python train.py --model="self-supervised image encoder" --dataset="telescope images of galaxies (Galaxy Zoo DECaLS)" --train_examples=88335 --image_size=48 --crop_scale_min=0.3 --horizontal_flip=true --color_jitter=0.6 --method="vicreg" --arch="mlp_mixer" --norm="layernorm" --norm_position="pre" --hidden_act="relu" --mlp_ratio=4 --parallel_block=false --inner_norm=false --moe="expert_choice" --num_experts=8 --moe_every=2 --expert_mlp_ratio=0.5 --experts_per_token=2 --shared_expert=false --patch_size=[6, 6] --layers=14 --width=384 --projector_hidden=512 --projector_out=512 --projector_hidden_layers=1 --residual_init="zero_last" --optimizer="nadamw" --learning_rate=0.0013 --beta1=0.9 --beta2=0.99 --eps=1e-08 --max_steps=10300 --batch_size=128 --epochs=14.9 --lr_schedule="cosine_restarts" --final_lr_fraction=0 --warmup_steps=510 --weight_decay=0.1
Rows from block 3 of a small self-supervised image encoder, named by matrix and row number. Rows with one number within an expert belong to one neuron, the router's apart. Each number is 128 + 24 x the weight over its row's rms, rounded and kept within 0 to 255. All counts start at 0.
Before each expert's rows are labels from the 100 images, of 14976, where the router gives the expert most weight on average: "top examples" is what is common among them. Only what is clearly more common there than usual is listed. The data: telescope images of galaxies (Galaxy Zoo DECaLS). In brackets: how many of the 100.
# router: router (model.blocks.3.mlp.router.weight, 8x384), inputs 64-127
# up: expert up (model.blocks.3.mlp.up, 8x192x384), inputs 64-127
# down: expert down (model.blocks.3.mlp.down, 8x384x192, transposed), outputs 64-127

# expert 1
top examples: roundness: cigar-shaped (39)
router.1 [114  98  91 134 117 111 110 130 109 115 151 139 127  91 168  92 159 116 103  90 143 166 189  83 135 155 132 122 114 135 109 160  90  81  94 108 124 133 132 136 154 129 160 128 153 104 128 113 137 112 102 151 117 108 102 120 133 124 146 111 153 128 142 174]
up.0 [155 154 145 144 128 112 146  99 141 156 150 130  95 126 116  97  93 124 117 118 113  90 141 140  99 123 126 141  93 121  68 114 145 137 137  62 151 128 147 171 160 126 138 105 125 155 162  72 133 157 137 125 135 137 154 134 127 119 144 121 164  89 122 118]
down.0 [112 129 146 135 174 115 154 130 108 147 152 144 116 102 168 119 153 152 179 164  79 159  98 145 104 124 152 154 154 112 158 141  97 157 143 160 136 116  82 117 129 113 161 119 169 142 110 107 132 127 152 159 106  97 134 132 141 127  93 116 167 109 114 100]
up.1 [145 132 185 135 146 118 126 151 151 159 125  89 108 141 148 117 114 209 138 149 143 124  86 113 127 118 139 107 128 147 103 130 120 153 139  56 161 145 128 118 137 161 100 101  95 137 137 118 160 172 161 146 167 126 129 146 155 127 155 112 146 103 109 127]
down.1 [ 86 144  82 129 131 103 118 141 126 101 146 151  92 134 180 121 175 152 157 117 137 116  96 162 144 138 149  83 123 107 151 129  88 103  78 125 134 138 140 130 102 115 140 106 120 120 108 143 138 125 148 152 131  94 104 177 116 127 116 160 110 166 119 126]
up.2 [118 144 159 155 118 151 164 172 126 129 119 157 135 181  95 102 139 134 125 145 125 132 101 145  95  69 120 162  79 130 101 126  97 151 137  98 123 106 169 143 147 132  90  98 106 157 128 105  97 155 138 116 124 161 128 110 127 151 131  98 167  81 134 134]
down.2 [110 141  93 107 187 122 142 174 166 165 143 111 110 116 140 140 112 126 125 109 157 125 125 175 108 128 134 138 122 152 137 132 142  98 170 123 154  63 113 104 126  80 126 137 159 128 112 153 177 147  97 145  94 134 114 105 111 103 155 134  98 126  80 123]
up.3 [164 113 128 140 125 188 164 120 137 149 132 118 145 153 123 155 112 113 123 114  95 137 109 151  98 101 175 123 107 130 135 135 110 153 164 129 124  75 129 121 182 154 127 104 131  93 155 117  85 117 160  88 150 149 166 159  95 117 148 107 138 119 124  76]
down.3 [138 151 134 136  97  98 157 115  98 125 147 112 160 169 110 119 107 121 115 172 106 126 126 165  70  79  91 113 120  89 145 108 134 162 111 176  88 110 124  81 132 153 113 107 107 140 127 147  86 131 144  84  89 118 119 115  99 119 120 142 123 138  97 125]
up.4 [140 142 161 141 152 145 162 136 134 152 135  91 127 176 143 103 128 151 135 138 110 121 130 113 105 125 162 121  76 110 118 143 138 167 125 112 173 106 106 122 108 140  53  88 129 108 144 109 161 164 122 122 165 186 103 165 111  61 125 135 140  99 148 109]
down.4 [115  97 161 108 112 164 139 119 137 115 136  86 172 140 143 114 148  96 106 118 125 132  71 114 100 124 128 127 124 127 105 131 139 129 130 146 129 126  91  82 128 136 151 140  85 125 152 134 152  92  91 118 134 128 127 138 103 160 127 108 134 152 119 140]
up.5 [165 133 103 185 122 148 193 131 137 156 125 117 122 156  89 121 138 153 114 136 115 126 147  91 113 139 116 126  81 124 110 125 141 150 141  70 154 121 165 147 151 170 104  86 155 160 149 127 147 143 152 122 163 185 109  98 148 108 154 111 143 113 156 107]
down.5 [149 126 146 143 147 107 143 137 156 157 151 118 123 140 107 165  94 132 119 122 100 147 121 148 133  99  98  94 146 110 132 115 101 152 130  98 101  68 150 116 177  95 134  93 107 123 119 147 135 149 104 124 151 129  63 139 110 136 124  86 145 159 118 149]
up.6 [180 132 183 162 139 117  98 103 122 174 130 106  94 110  87 122 113 121 118 134 128 119 109 105 106 131 118 127 111 129  77 163 116 170 131 124 139 125 122 120 116 144 123 130 141 125 130 108 124 153 163 160 144 151 126 151 118  96 132 138 178 104 121 101]
down.6 [145 131 129 150 149 145  98 111 131 115 144 127 128 121 123 176 106 140 118 143 136 124 109 139 118 138 110 134 126  86 143 112 154 119 138 111 139  86 133 136 148 146 131 136 120 128  96 140 143 140 111  90 139 153 114 103 114 102 151 117 118 190 113  78]
up.7 [152 134 148 162 163 144 147 111 140 134 142 102 148 148 108 109 140 127 124 130 132 141 128  79 145  72 159 152  78 150 107 100 101 128 147 108  99 124 150 142 148 157 128 120  96 147 111 116 149 147 158  80 146 198 130 136  99 153 157 103 127  77 136  83]
down.7 [117 154 129 127 126 124 110 105  98 148 105 122 136 113 132 160 152 120 149 125 106 124 124  97 166  77 127 152 140 134 131 112 122 155 114 143 162 139 153 114 133 162 137 111 118 130 127  97 166 133 132 182 137 118 152 116  97  99 148 164 127 180  93 122]
up.8 [152 155 147 151 128 126 176 133 141 134 157 108  89 120 133 133 148 170 165 100 164 115 157 121 127 132  98 130  67 137  80 133 125 141 147 109 172 161 184 125 127 144 124 159 136 175 137 111 118 150 132 131 143 147 156 145 141 144 127 136 214 124 118 130]
down.8 [130 119 101  84  97 116 127  98 104 169 158 128 121 130 162 152 158 110 128  81 151 142 113 159 110 125 139 146 118 137 156 113 117  94 125 120 115 119 165 145 140 103 127 193 117 120 140 145 142 148 147 140 104  92 132 143 148 124 157 158 139 114 121 153]
up.9 [147 121 151 140 149 116 113 131 120 175 148 102 139 172 128 120 136 142 102 128 134 152 110  97 112 119 152 122 106 149  71 121 111 169 116  82 118 120 145 173 143 114  66 140 120 139 127 118 130 163 163  70 169 149 136 139 123 116 157 146 135  91 120 120]
down.9 [129 147 118 125 152 105 128  98 112 119 114 128  83  90 111 155 123 144 126 158 101 133  99 137  95 135 147 111 138 150 133 131 124 154 120 184 141  82 133 142 142 117 190 173 168 102 150 159 124 118 150 149 162 121  89 116 162  86 120 123 116 124 163  92]
up.10 [143 139 150 172 152 114 161 112 167 128 101 107 171 125  84 144 151 140 138 115 150 145 115 106 109 111 107 107 109  92  89  81 118 112 157  98 119 166 112 116 149 145 115 138 124 122 130 121 132 184 132 123 146 167 127 152 138 126 123  86 141  98 149 160]
down.10 [134 138 125 120 171  99 117  84  99 178 121 109 132 183 153 117 146 131 126 138 172  96 157 186 119 111 118 126 140 150 122 100 108 142 123 129 103 114  95 103  88 119  83 139  96 139 109 108 112  85 111 155 163 144 129 170 118 121  97 161 136  80 147 114]
up.11 [155 144 154 154 163 141 151 130 177 150 142  93 145 220 122 110 130 160 141 109  99 124 114 109 129 107 130 119  86 132 128 150 109 149 146 104 149  78 106 117 133 183 111  98 117 105 138 115 136 174 129 103 122 120 125 141 135 118 151  81 179 134 158 126]
down.11 [138 124 169 119 107 126 124 140 126 131 147 151  73 123 168  98  98 193  84 155  99 124 111 100 141  44 148 179 152 122 138 158 113 127 126 149  80 142 117 126 159 118 111 119 106 111 135 110 125 138 161 138  86 113 131 148 139 118  87 122 158 106  66  91]

# expert 4
top examples: shape: featured or disk (83); edge-on disk: no (79); spiral arms: yes (71)
router.4 [108 133  99 118 130 142 115 123 124 186  95 100 145 121 115 125  94 132 173  99 113  79 143 122 110 118  85 130 142 137 100 116 106 117 189 100 126 168 135 125 123 163 114 134 115  92 152 103 126 131 118 114 140 147  91 121 133 160 181  73 147 125 156  98]
up.0 [118 136 167 137 153 125 158 101 142 124 154 122  97 125 127 107 151 152 117  99 120 135 123  90 134 144 109 131 113 139  85 136 154 114  97 111 165 110 146 126 152 111 130 120 137 124 183 137 154 123  90 162 170 132 107 149 162 124 198 114 108 100 105 161]
down.0 [161 169  85  95 155 107 148 127 108 110 152 125 157 124 138 145 137 186 132 169 163 132 143 134 107  91 104 140 129 159 149 166 132 165 127 156 141 133 112  77  96 146 131  82 130 100 107 133 116  97  85 150 146 113 153 100 129 121  86 132  77 128 131 166]
up.1 [123  99 160 108 129 141 124 103  98 174 146 128 134 132 173 126 149 133 129 119 155  81  83 128 134 114 219 145 136 139 154 150 153 212 104 145 120 119 166 128 124 146 117 104 137 134  93 116 133 146 124 138 110 107 168 119 143 143 142 138 111 169 104 101]
down.1 [125 119 132 118 118 117 112 129 132 112 127 124 182 137 114 144 152 146 102 128 107 109 159 158 155 132 114 128  87 143 138 124  87 125 154 126 121 110  98 149 132 146 122 167  91 134 120  98 164 116 142 175  78 108 138 104 137 136 131 128 148 129  61 153]
up.2 [134 157 146 161 121 172 192 123 132 149 123 150 153 116 131  92 146 153 146 101  98 148 127  84 100 123 137 149  83 157 126 139 154 145 119 102 161 142 173 138 171 161 122 130 189 121 148  98 133 154 106 143 163 111  96 171 139 118 135 106 117 123 124 138]
down.2 [149 176 109 135 130 119 122 148 152 154 132 130 134 152 123 107 161 125 132 187 115 153 136 125 119 162 131 131 119 125 135 125  82 103 115 140 113 119 144 144 102 114 107 119 121 112 123 113  99 119 108  72  88 101 153 118 127 157 166 153  74 128 176 114]
up.3 [185 161 126 125 152 114 164 109 130 174 136  75 140 125 157 147 152 128 107 126 188 133 102 159 142 115 163 125  96 125 124 145 121 117 144  81 128 107 126 174 126 116 122 105 105 128 152 131 130 119 150 104 141 165 146  92 124  73 120 145 143 138 147 143]
down.3 [139 108 115 136 145 140 107 116 153 135 168 114 140 148 140 124  78  96 165 150 108  67 186 114 148 153 163 131 117 147 106 122 145 104 116 136 109 163 105 134 143 124 133 134 112 122 117  93 106 128 130 123 155 149  79 130 134 134 104 154 133 166  83 137]
up.4 [150 113 140 108 104 145 113 147 154 158 120 112 104 148 137 111 176 157 175 145 142 155 120 131 136 166 140 151  99 126 136 125 141 115 119 119 135  79 136  89 175 110 109 122 131 130 117 113 119 160 130 106 132 124 143 104 167  84 154  94 121 117 135 107]
down.4 [116  88 123 126 141 160 120 116 173 144 121 117 166 149 123 157 134 122  95 107 153 139 136 142 130 152 139 144 114 124 114 105 120 100 122 134 169 110 142 154 107 116 115 128 121 113 110 128  87 133 157 126 138 174 151 139 114  99 113 142 142 123 129 158]
up.5 [169 111 114 131 137 111 117 139 145 128 120 115 116 103 105 155 121 146  84 115 120 123 105 156  91 150 113  94 129 119 115 125 137 161 129 140 118 132 138 154 114  96 139 131 145 117 102 129 149 195 133 137 113 114 134 144  87 117 105 148 149 135 148 160]
down.5 [123 108 177 121  83 114 137 176 151  68 148 140 148 167 132 115 160 124 115 122 144 150 115 143  96 144 105 104 110 155 130 118 161 130 123 135 118 101 113 142 117 204 117 114 105 167  73 159 140  97 159 166 132 116 163 112 149 122  27 146 120 110  85 185]
up.6 [167 119 124 101 144 151 123 169  73  79 115 101  99  99 145 167 136 157 171 160 116 112 110 185 113 161 142 158 122 126 152 114 174 156 166 132 127  88 113 114 157 152 122 124 135 101 144 131 108 146 105 120 109 139 139 129 154 106  84 129 134 137 144 122]
down.6 [110 110 134 149 145 146 119 158 137 109 168 133 100 106 137 128 134 134  94 129 168 145 116 137 123 135 132  72 125 126 144 117 108 111  95 141 140  73 156 161 123 140 137 140 133 126 141 170 143 147 133 102 190 130  90 165  93  89 108 106 102 128 125 169]
up.7 [139 173 139 108 151 105 137 118 114 150 138  92 187 135 150 129 151 142 119 124 127 152 119 104 144 136 153 178 117 134 145 108 118 150 136 125 144 107 125 112 171 119 157 113 135 114 214 123 167 143 121 122 130 149 132 151 145 159 141 108 173 120 125 148]
down.7 [120 154 115  69 128 121 120 191 140 166 106 171 119 151 117 104 159  80 102 121 131 145 111 111 133 158 145 158 125 104 121 110 153  91 129 140 119 109 138 171 119  68 107 146 116 108 140 140 143 128 127 117 141 110 110 166 151 127 185 127 145 103 159 148]
up.8 [129 116 124 199 117 135 137 138 140 144 163 139 155 182 168 122 124 114 136 104 171 104 124 110 138 142 132 155  86 123 125  95 142 118  98 124 158 139 125 104 149 109 151  72 137 122 102 121 142 143  97 182 121 113  98 138 155  81 149 106 165  88  86 135]
down.8 [150 113 128 127 131  99 104 125 110 151 113 126 118 102 138 128  99 119 120 132 122 151 139 109 117 178 128 144 142 102 122 133 111 137 180 149 160 103  98 125 163 119 120 112 121 141  97 115 181 175 147 120 132  86 143 131 122 139 158 128 134 147 107 128]
up.9 [102 159 128 134 135 167 133 111 132 143 127 141 143 121 151  95 106 144 125  88 126 140 116  95 122 178  94 132 118 190 130 118 184 151  89 140 176 115 142 143 148 165  99 104 154 109 115 111 172 139  99 133 118 103 113 112 161 126 138  92 122  87 113 135]
down.9 [107 127 169 124 125 133 114 142 139 103 124 152 112 105  90 111 126 111 134 134 176 138 125 122 124 138 121 176 103  92 128 148 176 132 165 103 107 117 144 106 154 113 148 115 118  76 136 105  78 125 142  87 144 132 102 134 110 102 144 149 143  81  90  98]
up.10 [128 105 143 135 171 152 146 176 107 151 143 170 117 123 134 106 135 131 120 115 135 107 142 145 111 172 136 161  81 141  92 109 160 130 129  90 150 139 117 113 126 123 117 132 152 136 115  91 128 144 117 149 123 176 107 159 111  92 156 130 119 161 138 138]
down.10 [123 170 111 124 161 140 104 122 151  92 159 108 108 124 118 126 118 126 119 133 106 115 145 105 119 119 115 118 141 134  82 155 146 121 136 103 148 100 151 116 138 197 123 126 127  73 134 132 125 118 151 139 119 132  91 111 139 157 127 146 134 120  84 138]
up.11 [119 143 140 158 134 140 111 144 114 151 169  94 136 124 124 133 146 133 124 110 115 124 136 101 120 115 112 162  70 148 107 141 159 149 123  99 161 121 148 169 132 116  99 164 164 126 155  95 190 174 134 133 137 131  95 135 123  82 156  82 115  91  85 115]
down.11 [125 139 145 117 102 105 125 130 130 123 129 131 105 147 134 129 106 135 145 166 163  94 110  99 148 125 154 150 149 101 128 118 110  88 138 137 119 108 113  99 114 125 134 133 102 139 141 116 114 177 146 117 165 134 150 149 114 142  99 141 160 146 125 135]

# expert 6
top examples: roundness: round (44)
router.6 [103 128 105 104 151 148 121  95 115 141 102 117 105 131 108  97 146 184 124 151 149 118 110  86 115 160 143 130 118 124  68 131 123 153  80  78 203 150 152 107 192 116 170 159 149 162 178 122 142 112 109 108 118 143 102 115 118 107  98  71 114 128 128 151]
up.0 [142 140 156 132 101 135  99 132 146 120 137 150 112 155 148 121 117 140 149 125 141 128 182 129 130 165 151 160  97 111 118 141 192 157 129 118 159 108 128 147 126 154 133 117 186 150 112 121 146 116 202 137 125 160 132 132 150  83 191 142 151 144 159 111]
down.0 [140 141 153 119 134 110 150 159 167 134 155 144 143 109  93 106 140 135 137 135 136 126 129 134 124 121 130 127 133  85  95 130 108 130 108 154  94 104 122 125 117 137 151 138 100  49 141 141 129 148 101 149  98 137 141 133 146 133 102 153 106 138  64 146]
up.1 [110 157 135 120 128  95 115 166  88 114 133 122 180 139 168 125 159 119 136 146 114  83 151 151 149 103 126 145 112 122 166 133 131 164 172 150  99 127 149 101  81 111 118  92 130  83 148 105 118 123 152 130  83 116 127 152 143 148 102 155 105 141  94 111]
down.1 [132 116 125 154  87 128 107 107 136 149  98 122 111 171 117 100  87  88  97 103 152  90 100 117 141 131 105 140  86 116 140 108  73 111 163 118  67 107 166 135 115  97 122 128  99 118 131 106  87 116 133 138 140 158 148 109 123  81 140 123 128 120  81 117]
up.2 [119 145 124 152 128 170 162  99 160 138 105  50 116 132 123 134 159 203 122 172 166 107  96 116  94 165 134 118 115 160 149 146  99 166  64 119 146  81 144  93 114 139 115 142 133 129 149 123 100 105 106  90 187 158 155 176 112 133 129 116 152  78 158 122]
down.2 [145 103 133 114 144 116 134 104 127 121 147 108 130 129 153 148 121 124 149 149 133 136 108  78 138 172  73 144 143 110 145 160 121 135 143 130 206 126  92 112 103 132 130 135 137  87 113 146 150  67 130 120 142 134 108 146 139 113 147 131 152 149 139 124]
up.3 [116 152  90 132 131 150 135 134 148 135 149 120 132 130 155 117 136 144 163 122 116  98 146 137  91 139 114 118  95 143 128 147 154 148 129 105 114 128 169 104 119 173 123 142 129 100 112 122 147 139 156 142 106 139 111 137 114 157 145  99 162 145 132 136]
down.3 [148  94  94 167 103 115 189 125 150 115  64 177 148 134 104 131 137 169 102 135 157 129 127 133 125 125 177 141 139  86 111 173 108 113 137  81 107 127 100 164  96 169 121 113 107 140 139 153  83 126 145 136 132 150 121 148  95 136 165 145 119  94 118 118]
up.4 [132 131 142 114 135 109 144 138 146 153 160 145 137 145  90  63 143 108 128 119 116 145 122 114 119 111 127 126 123 132  79 133 135 116 204  57 165 137 101 156 142 112 147 110 145 111 138 149 179 123 153 157 150 100 126 114 144  98 127 114  78  98 108 132]
down.4 [139 110 120 162 145 133  92 140 122 127 121 146 103 140 129 111 126 122 111  34 120 132 139  63 122 136 149 103 174  89 113 134 125 121 118 138 141 129 166 107 158 140 164 136 110 130 131 118  99 148 163 148 124 128 141  93 163 112 138 130 106 152 142 115]
up.5 [152 127 144 116 119 157 137 163 125 136 135 130 168 157 119 111 133 142 125 126 111 118 131 123 162 160 149 148 113 146  95 113 139  99 204  71 140 135 113 146 144 113 126 110 126 120  99 136 204 139 139 171  98 117 108 144 123  89 120 119 123  76 107 128]
down.5 [124 138 124 127 145 104  98 155 117 131 134 147 135 134 118  97  81 130 148  65 142 130 149  84 130 130  91 105 139 121 101 135 107  90  98 107 136 162 131 135 141 146 144 149 135 115 139 155 130  85 142 121 132 124 133 148 129 121 150 119 114 116 136 129]
up.6 [101 140 124 148 157 126 140  98 130 153 166 139  93 114 147 142 115 123 192 104 141  88 131 113 130 165 140 173 110 141  99 156 110 131  98 148  80 156 138 119 111 141 109 124 172 121 132 110 143 141 130 137 120  95 121 126 159 122 113 163 204 138 144 115]
down.6 [ 97  97  98 122  93 122  77 129  82 106  92 145 143 134 132 148 148 102  76 123 116 140 140 162 122 117 137 102 129 142 118 134 109  80 121 150 146 136 117 137 107 129 138 123 141 108 120  85 131 120  85 125  73 101 122 123 109  97 122 104  99 129  91  92]
up.7 [145 136 128 119 111 120 133 119 144 149 193 132 118 167 165 113 136 121 153 112 158 102 159 128 158 105 136 141 104 174 102 147 150 109 113 105 126 127 163 117 112 149 105 136 157 164 102 106 148 125 112 145 152 143 153 108 169 139 186 132 126 121 125 132]
down.7 [120 129 152 129 108 114 114 125 125 135 104 123 129 127 129 128 145  73 149 136 151 178 136 135 148 136 127 137 122 118 130 145 142  78 175 144 122 111  95 120 111 121 156 133 142 128 150 133 141 128 145 147 130 158  96 129  82 162 120 123 106 159 124 114]
up.8 [105 154 129 122  98 146 137 152 162 150 158 153 153 126 172 141 113 114 151 108 144 123 178 165 129 156 102 129 104 143 126 161 130 123  99 144 114 102 139 158 154 152  93 124 169 130 101  81 152 129 123 189 128  85 122 162 146 130 161 105 144 117 131 133]
down.8 [137 121 148 110 137 127 161 103 138 100 160 163  68 121 151 160 164 125 115 153 128 125 123 162  93 141 119 147 111 137 122 114 137 122 170 128 132 119 124 133 123 129 119 144  90 117 140 135 102 118 100 133 132 113 122 118 134 123 125 136 120 130  89 124]
up.9 [157 177 139 172 138 152 133 121 123 152 190 164 117 135 143 125 164  94 150 109 132  97 178 154 132 157 139 190  80 164 126 166 139 146 170  94 144 121 131 135 135 159  87 101 144 143 110  86 139 122 121 147 138 112 121 161 139  90 182 145 150 133 136 120]
down.9 [109  92 128 166 137 113 152 113 171 120 108 102 117 104 116 111 148 100 120  89 123 115 131 160  87 150 149 140 149 109  98 117  87 162 172 123 150 128 104 125 106 124  89 129 121  98 138 154  87  99 117  87 130 127  85 101  93 129 156 113  95 138 147 135]
up.10 [103 111 139 147 108 108 161 147 115 122 145 119 115 153 168 114 153 107 150 117 153 146 145 167 126 103 127 146  99 121 103 172 173 151 132 112  98 149 139 141 148 132 113 113 121 148 112 100 122 127 140 159 124  76  89 163 139 121 140 124 144 102 118 102]
down.10 [160 142 167 131 135 130 140 165  90 117 128 122 117 122 117 150 139 104 137  85  75 130 137 143 136 147 134 127 126 118 101 107 141 103 153 109 142 100 138 124 170 127 148 122  88 120 117 132 102 107 143 144 114  99  96 143 174 123 107 137 173  92 143  99]
up.11 [145 125 126 167 124  93 163 130  98 184 165 136 148 138 119 102 173 122 144 112 168 132 141 128 113 123 163 158 141 123  81 117 168 143 143 117 124  94  88 101 156 137 149 117 112 147 111 122 138 132 117 108 146 136 172 158 142 121 135 129 165 183 162 118]
down.11 [151 129 123 135 164 149 128 109 154 113 132 101 144 103  97  94 111 176 141 145 146 132 142 144 107 108 147 178  96 127  99  79 188 120 120 122 141 160 135 115 108 146 130 130 131  99 138 162 158 144 144 126 131 122 101  80 133  61 148 117  97 108 130 168]

# expert 5
top examples: shape: featured or disk (65); edge-on disk: no (57); bar: no (37)
router.5 [153 118 152 139  97  95 125 141 131 103 103  88 122  86 112 175 147 110 126 143 131 160 130 128 138 128 133 112 111  77 132 103 115 156  97 136 143 103 133  73  95  80  59 152 148 140 134 133 110 134 147 161  96 113 126 137 132 130 121 122 148 140 147  93]
up.0 [132 135  82 164 139 155 182 128 129 157 126 119 130 159 106 119 173 122 134 151 154 155 105 105 111 116  87  69 110 144  81 134 115 125 134  78 145 116 154 132 152 198 163 113 124 161 149 136 135 151 115 106 181 173 123 113 129 116 140  99 140 113 155 160]
down.0 [101 121 145  87 131 118 136 108 144 144 156 133 156 115 135 109 106 143 134 120 133 115 112 126 129 118 121 138 132 122 137 127 105  84 143  98 141 144  74 148 111  99 124 161 141 113 116 115 167 118 135 160 132 135 143 185 101 132 147 147 136 136  89 157]
up.1 [111 114 181 124  94 132 147 105 152 142 153  91 135 102 115 113 135 141  95 157 177 101 159 160 131  88 144 159 122 157 109 156 126 190 105 125 150 118 134 176 129 149 102  86 147 146 133 104 133 158 129 134 119 124 124 142 132 122 133 115 145 136 145  94]
down.1 [183 106 167 137 122 164 123 157 143  93 133  98  80  99 168 144  94 146  47 103 150 128 137 122 156 118 102 136 101 133  86 114 109 146 100 111 155 120 125 163  98 156 134 101 131  75 132 120 135 131 129 153 114 104 150 123  89 128 111 119  70 108  99 143]
up.2 [129 101 185 159 101 118 106 148 137 136 154 123 109  96  95 154 120  96 115 128 127 146 101  98 123 144 127 120 133 167 126 117 154 133  95 122 146 111 117 111 146 170 115 140 139  99 129  91 120 153 100 143 153 139 105 116 130 100 137 114 105 124 125 143]
down.2 [159 125 144 145 122 145 159 160 122 138 192 140 103 139 165 126 132  97 148 126  87 163 178 151 173 122 119 136 141 127 131 137 153 125 149 128 104 126  82 108 151 141 146 154 128 113 135 124 102 115  87  99 130 127 140 160 110 113  89 159  48  92 137 108]
up.3 [113 175 113 141 176 163 124 135 108 153 129 159 128 141 135 114 123 124 152 104 104 102 135  79 135 129 130 125  77 137  82 151 127 156  96  56 136 132 188 158 174 159 135 119 158 129 144  95 123 144 107 138 152 137 104 102 133 112 168  90 133 123 144  99]
down.3 [146  97  99 160 114 101 155 145 102 158 131 120 128 154 156 155 109 132 150 113  81 119  93 138 119 100 141 125 126 129 167  99 158 153 148  90 151 135 121 173 170 149 124  95 166 129 112 115  85 133 136  98  90 146 119 104 118 125 131 123 176 139 117  76]
up.4 [131 103 122 164 143 143 135 152 131 164 146 172 108 116 104 144 101 113 113 130 127 169 120 114  91 140 127 125 128 140 102 150 123  95 123 119 151 130 124 134 132 171 116 174 129 125 125 116 116 122 157 144 175 142  79 122  96 122 164 127 133 138 134 134]
down.4 [160  92 113 114 122 182 170 164 134 135 126 117 153 148 153 172 142 107 137  87 139  97 160 125 149 144 136 134 117 145 106 111 122 124 168  91 132 118 155 126 113  89 135 128 112 140 107 129 119 115  87 143 167 143 131 139 127 135 128 151 109 101 183  89]
up.5 [121 145 130 137 129 154 144 146 143 136 149 145 121  95  88  95 133 132 118 116  89 156 168  90 158 121  90 124 112 123  85 160 115  94 140 113 169  93 145 134 158 143 121 112 127 114 191 142 155 129 130 148 112 128 117 109 131 108 141 122 120  54 122 127]
down.5 [139 143  90 131 194 142 166 142 141 123 112 108 129 127 114 132 134 160 176 122  96 134 126 155 144 118 124 136 113 155 138 134 125 111 151 113 141 114  88 119 155 133 137  79 162 117 130 131 113 153  82 133 124 123 164 162 144 116  83 135 119  99 191 167]
up.6 [106 115  93  99 132 129 134 114 152 191 133 133 131 145 144  97 128 166 138  85 127  85 162 147  86 153  94  75 100 124 136 112  96 117 114  91 135 128 164 115 179 170 154 120 181 129 148 109 184 142 143 124 142 153 120 142 122 113 135 113 132 133 148 135]
down.6 [126 181 135  97 165 120 111 130 110 144 105 113 112 132 126 167 156 136 116 111 137 123 135 132 102  89 186 105 134 153 132 166  75 115 143 148  93  99 166 126  98 116 106 137 145 137  80 139 136 123 122 141 160 140 110 138 116 129 122 133 149 101 111 124]
up.7 [156 129  80 182 182 157 167 108 125 165 138  65  88 113 152 129 154 178 140 150 127 138 152 103 154  94 128 134 116 185 109 165 108 117 139  82 166  90 132 184 144 170 141 111 120 135 149 127 144 104 100 109 137 138 117 116 111  89 157  96 120 104 132 104]
down.7 [116 142  98 111  99 121  93 127 142 147 152 154 171 104 155 105 139 152 124 136 139 113 138 130 129 100 113 160 129  98 133 131  95 114 174 155 105 158 130 175 128  70 138 150 106 134 112 150 170 122 152  79 139 104 122 105  96 151 153 127 140 141  69 108]
up.8 [143 139 153 112 136  74 139 107 139 165  93  70 100  96 197 132 143 145 127 130 122 143 100 134 139  92 110 112 117 149 119 156  96 101 138  60 151 110 107 167 125 132 127 113 116 137 186 140 137 118 107 105 127 137 105 136 125 123 131 100 142 109 125 121]
down.8 [ 84 117 166 123 126 136 112 147 160 118 123 142  82 108 111 103 120 123 112 134 137  76 131 134 122  93 107  65 132  94 136 112 116 119 131 155 130 129 109 165 123 101 111 149 114 142 114 117 134 147 138 116 132 134  96 110 101 131  97 103  90 143  99 129]
up.9 [103 107 164 138 113 132 142 145 130 142 164 124 148 131 103  81 128 153 130 130 118  83 153  89 112 148 128 139  56 138  89 157  99 138 140  97 116 104 137 157 139 164  93 116 125 134 126 133 149 162 139 113 151 178 123 148 137 112 163  78 172 132 116 122]
down.9 [ 91 134 121  90 139  84 167 136 105 167 158 166 116 140 145 141  80 136 114 155 113 145 100 151 130 152 121 117 132 107 165 101 133 129 107 114  93 107 111 109 109 126  59 140 103 105  99 125 153 151 153  97 147 131 179 105 107 151 119 159 115 149 185 128]
up.10 [129 154  76 131 151 203 103 160 121 130  96 187 113 140 140 113 109 164 136 146  90 128 111 134  98 177  78 129 132 130 131 133 119 111 153 132 147 103 161 163 115 155 124 144  63 135 120 114 129 164 146 104 128 108 142 157 116 108 153 113 130 122 116 110]
down.10 [163 108  98 128 128  79 150 123 119 153 162 124 106 138 143 160 159 106 122 132 128 134 168 178 142 139  89 131 108 137 148 140  89 161 113 134 156 146 101 158 105 122 155 104  97 134 136 138 175  57 140 155 117 110 130 148 121 114 160 126 128 113 101 150]
up.11 [ 92 153 120 155 145 173 136 131 136 140 167 156 148 146 120  76 164 160 139 115 166 118 145  45 112 142 125 161 124 141 102 174 130 110 140 119 127 141 153 144 171 119 122 115  95 161 122 113 143 135 107 141 155 147  82 130 127 101 131  71 146 115 124 150]
down.11 [122 117 119 132 160 129 117 116 113 113 158 115  91 113 158 123 103 174 123  84  74 152 153 144 130 124 151 124 153 132 148 121 117 141 115 155  84 102  82 108 111 149 146 103 168 119 135 153 130 159 118 105 139 123 135 106 117 131 151 137  97 102 142 193]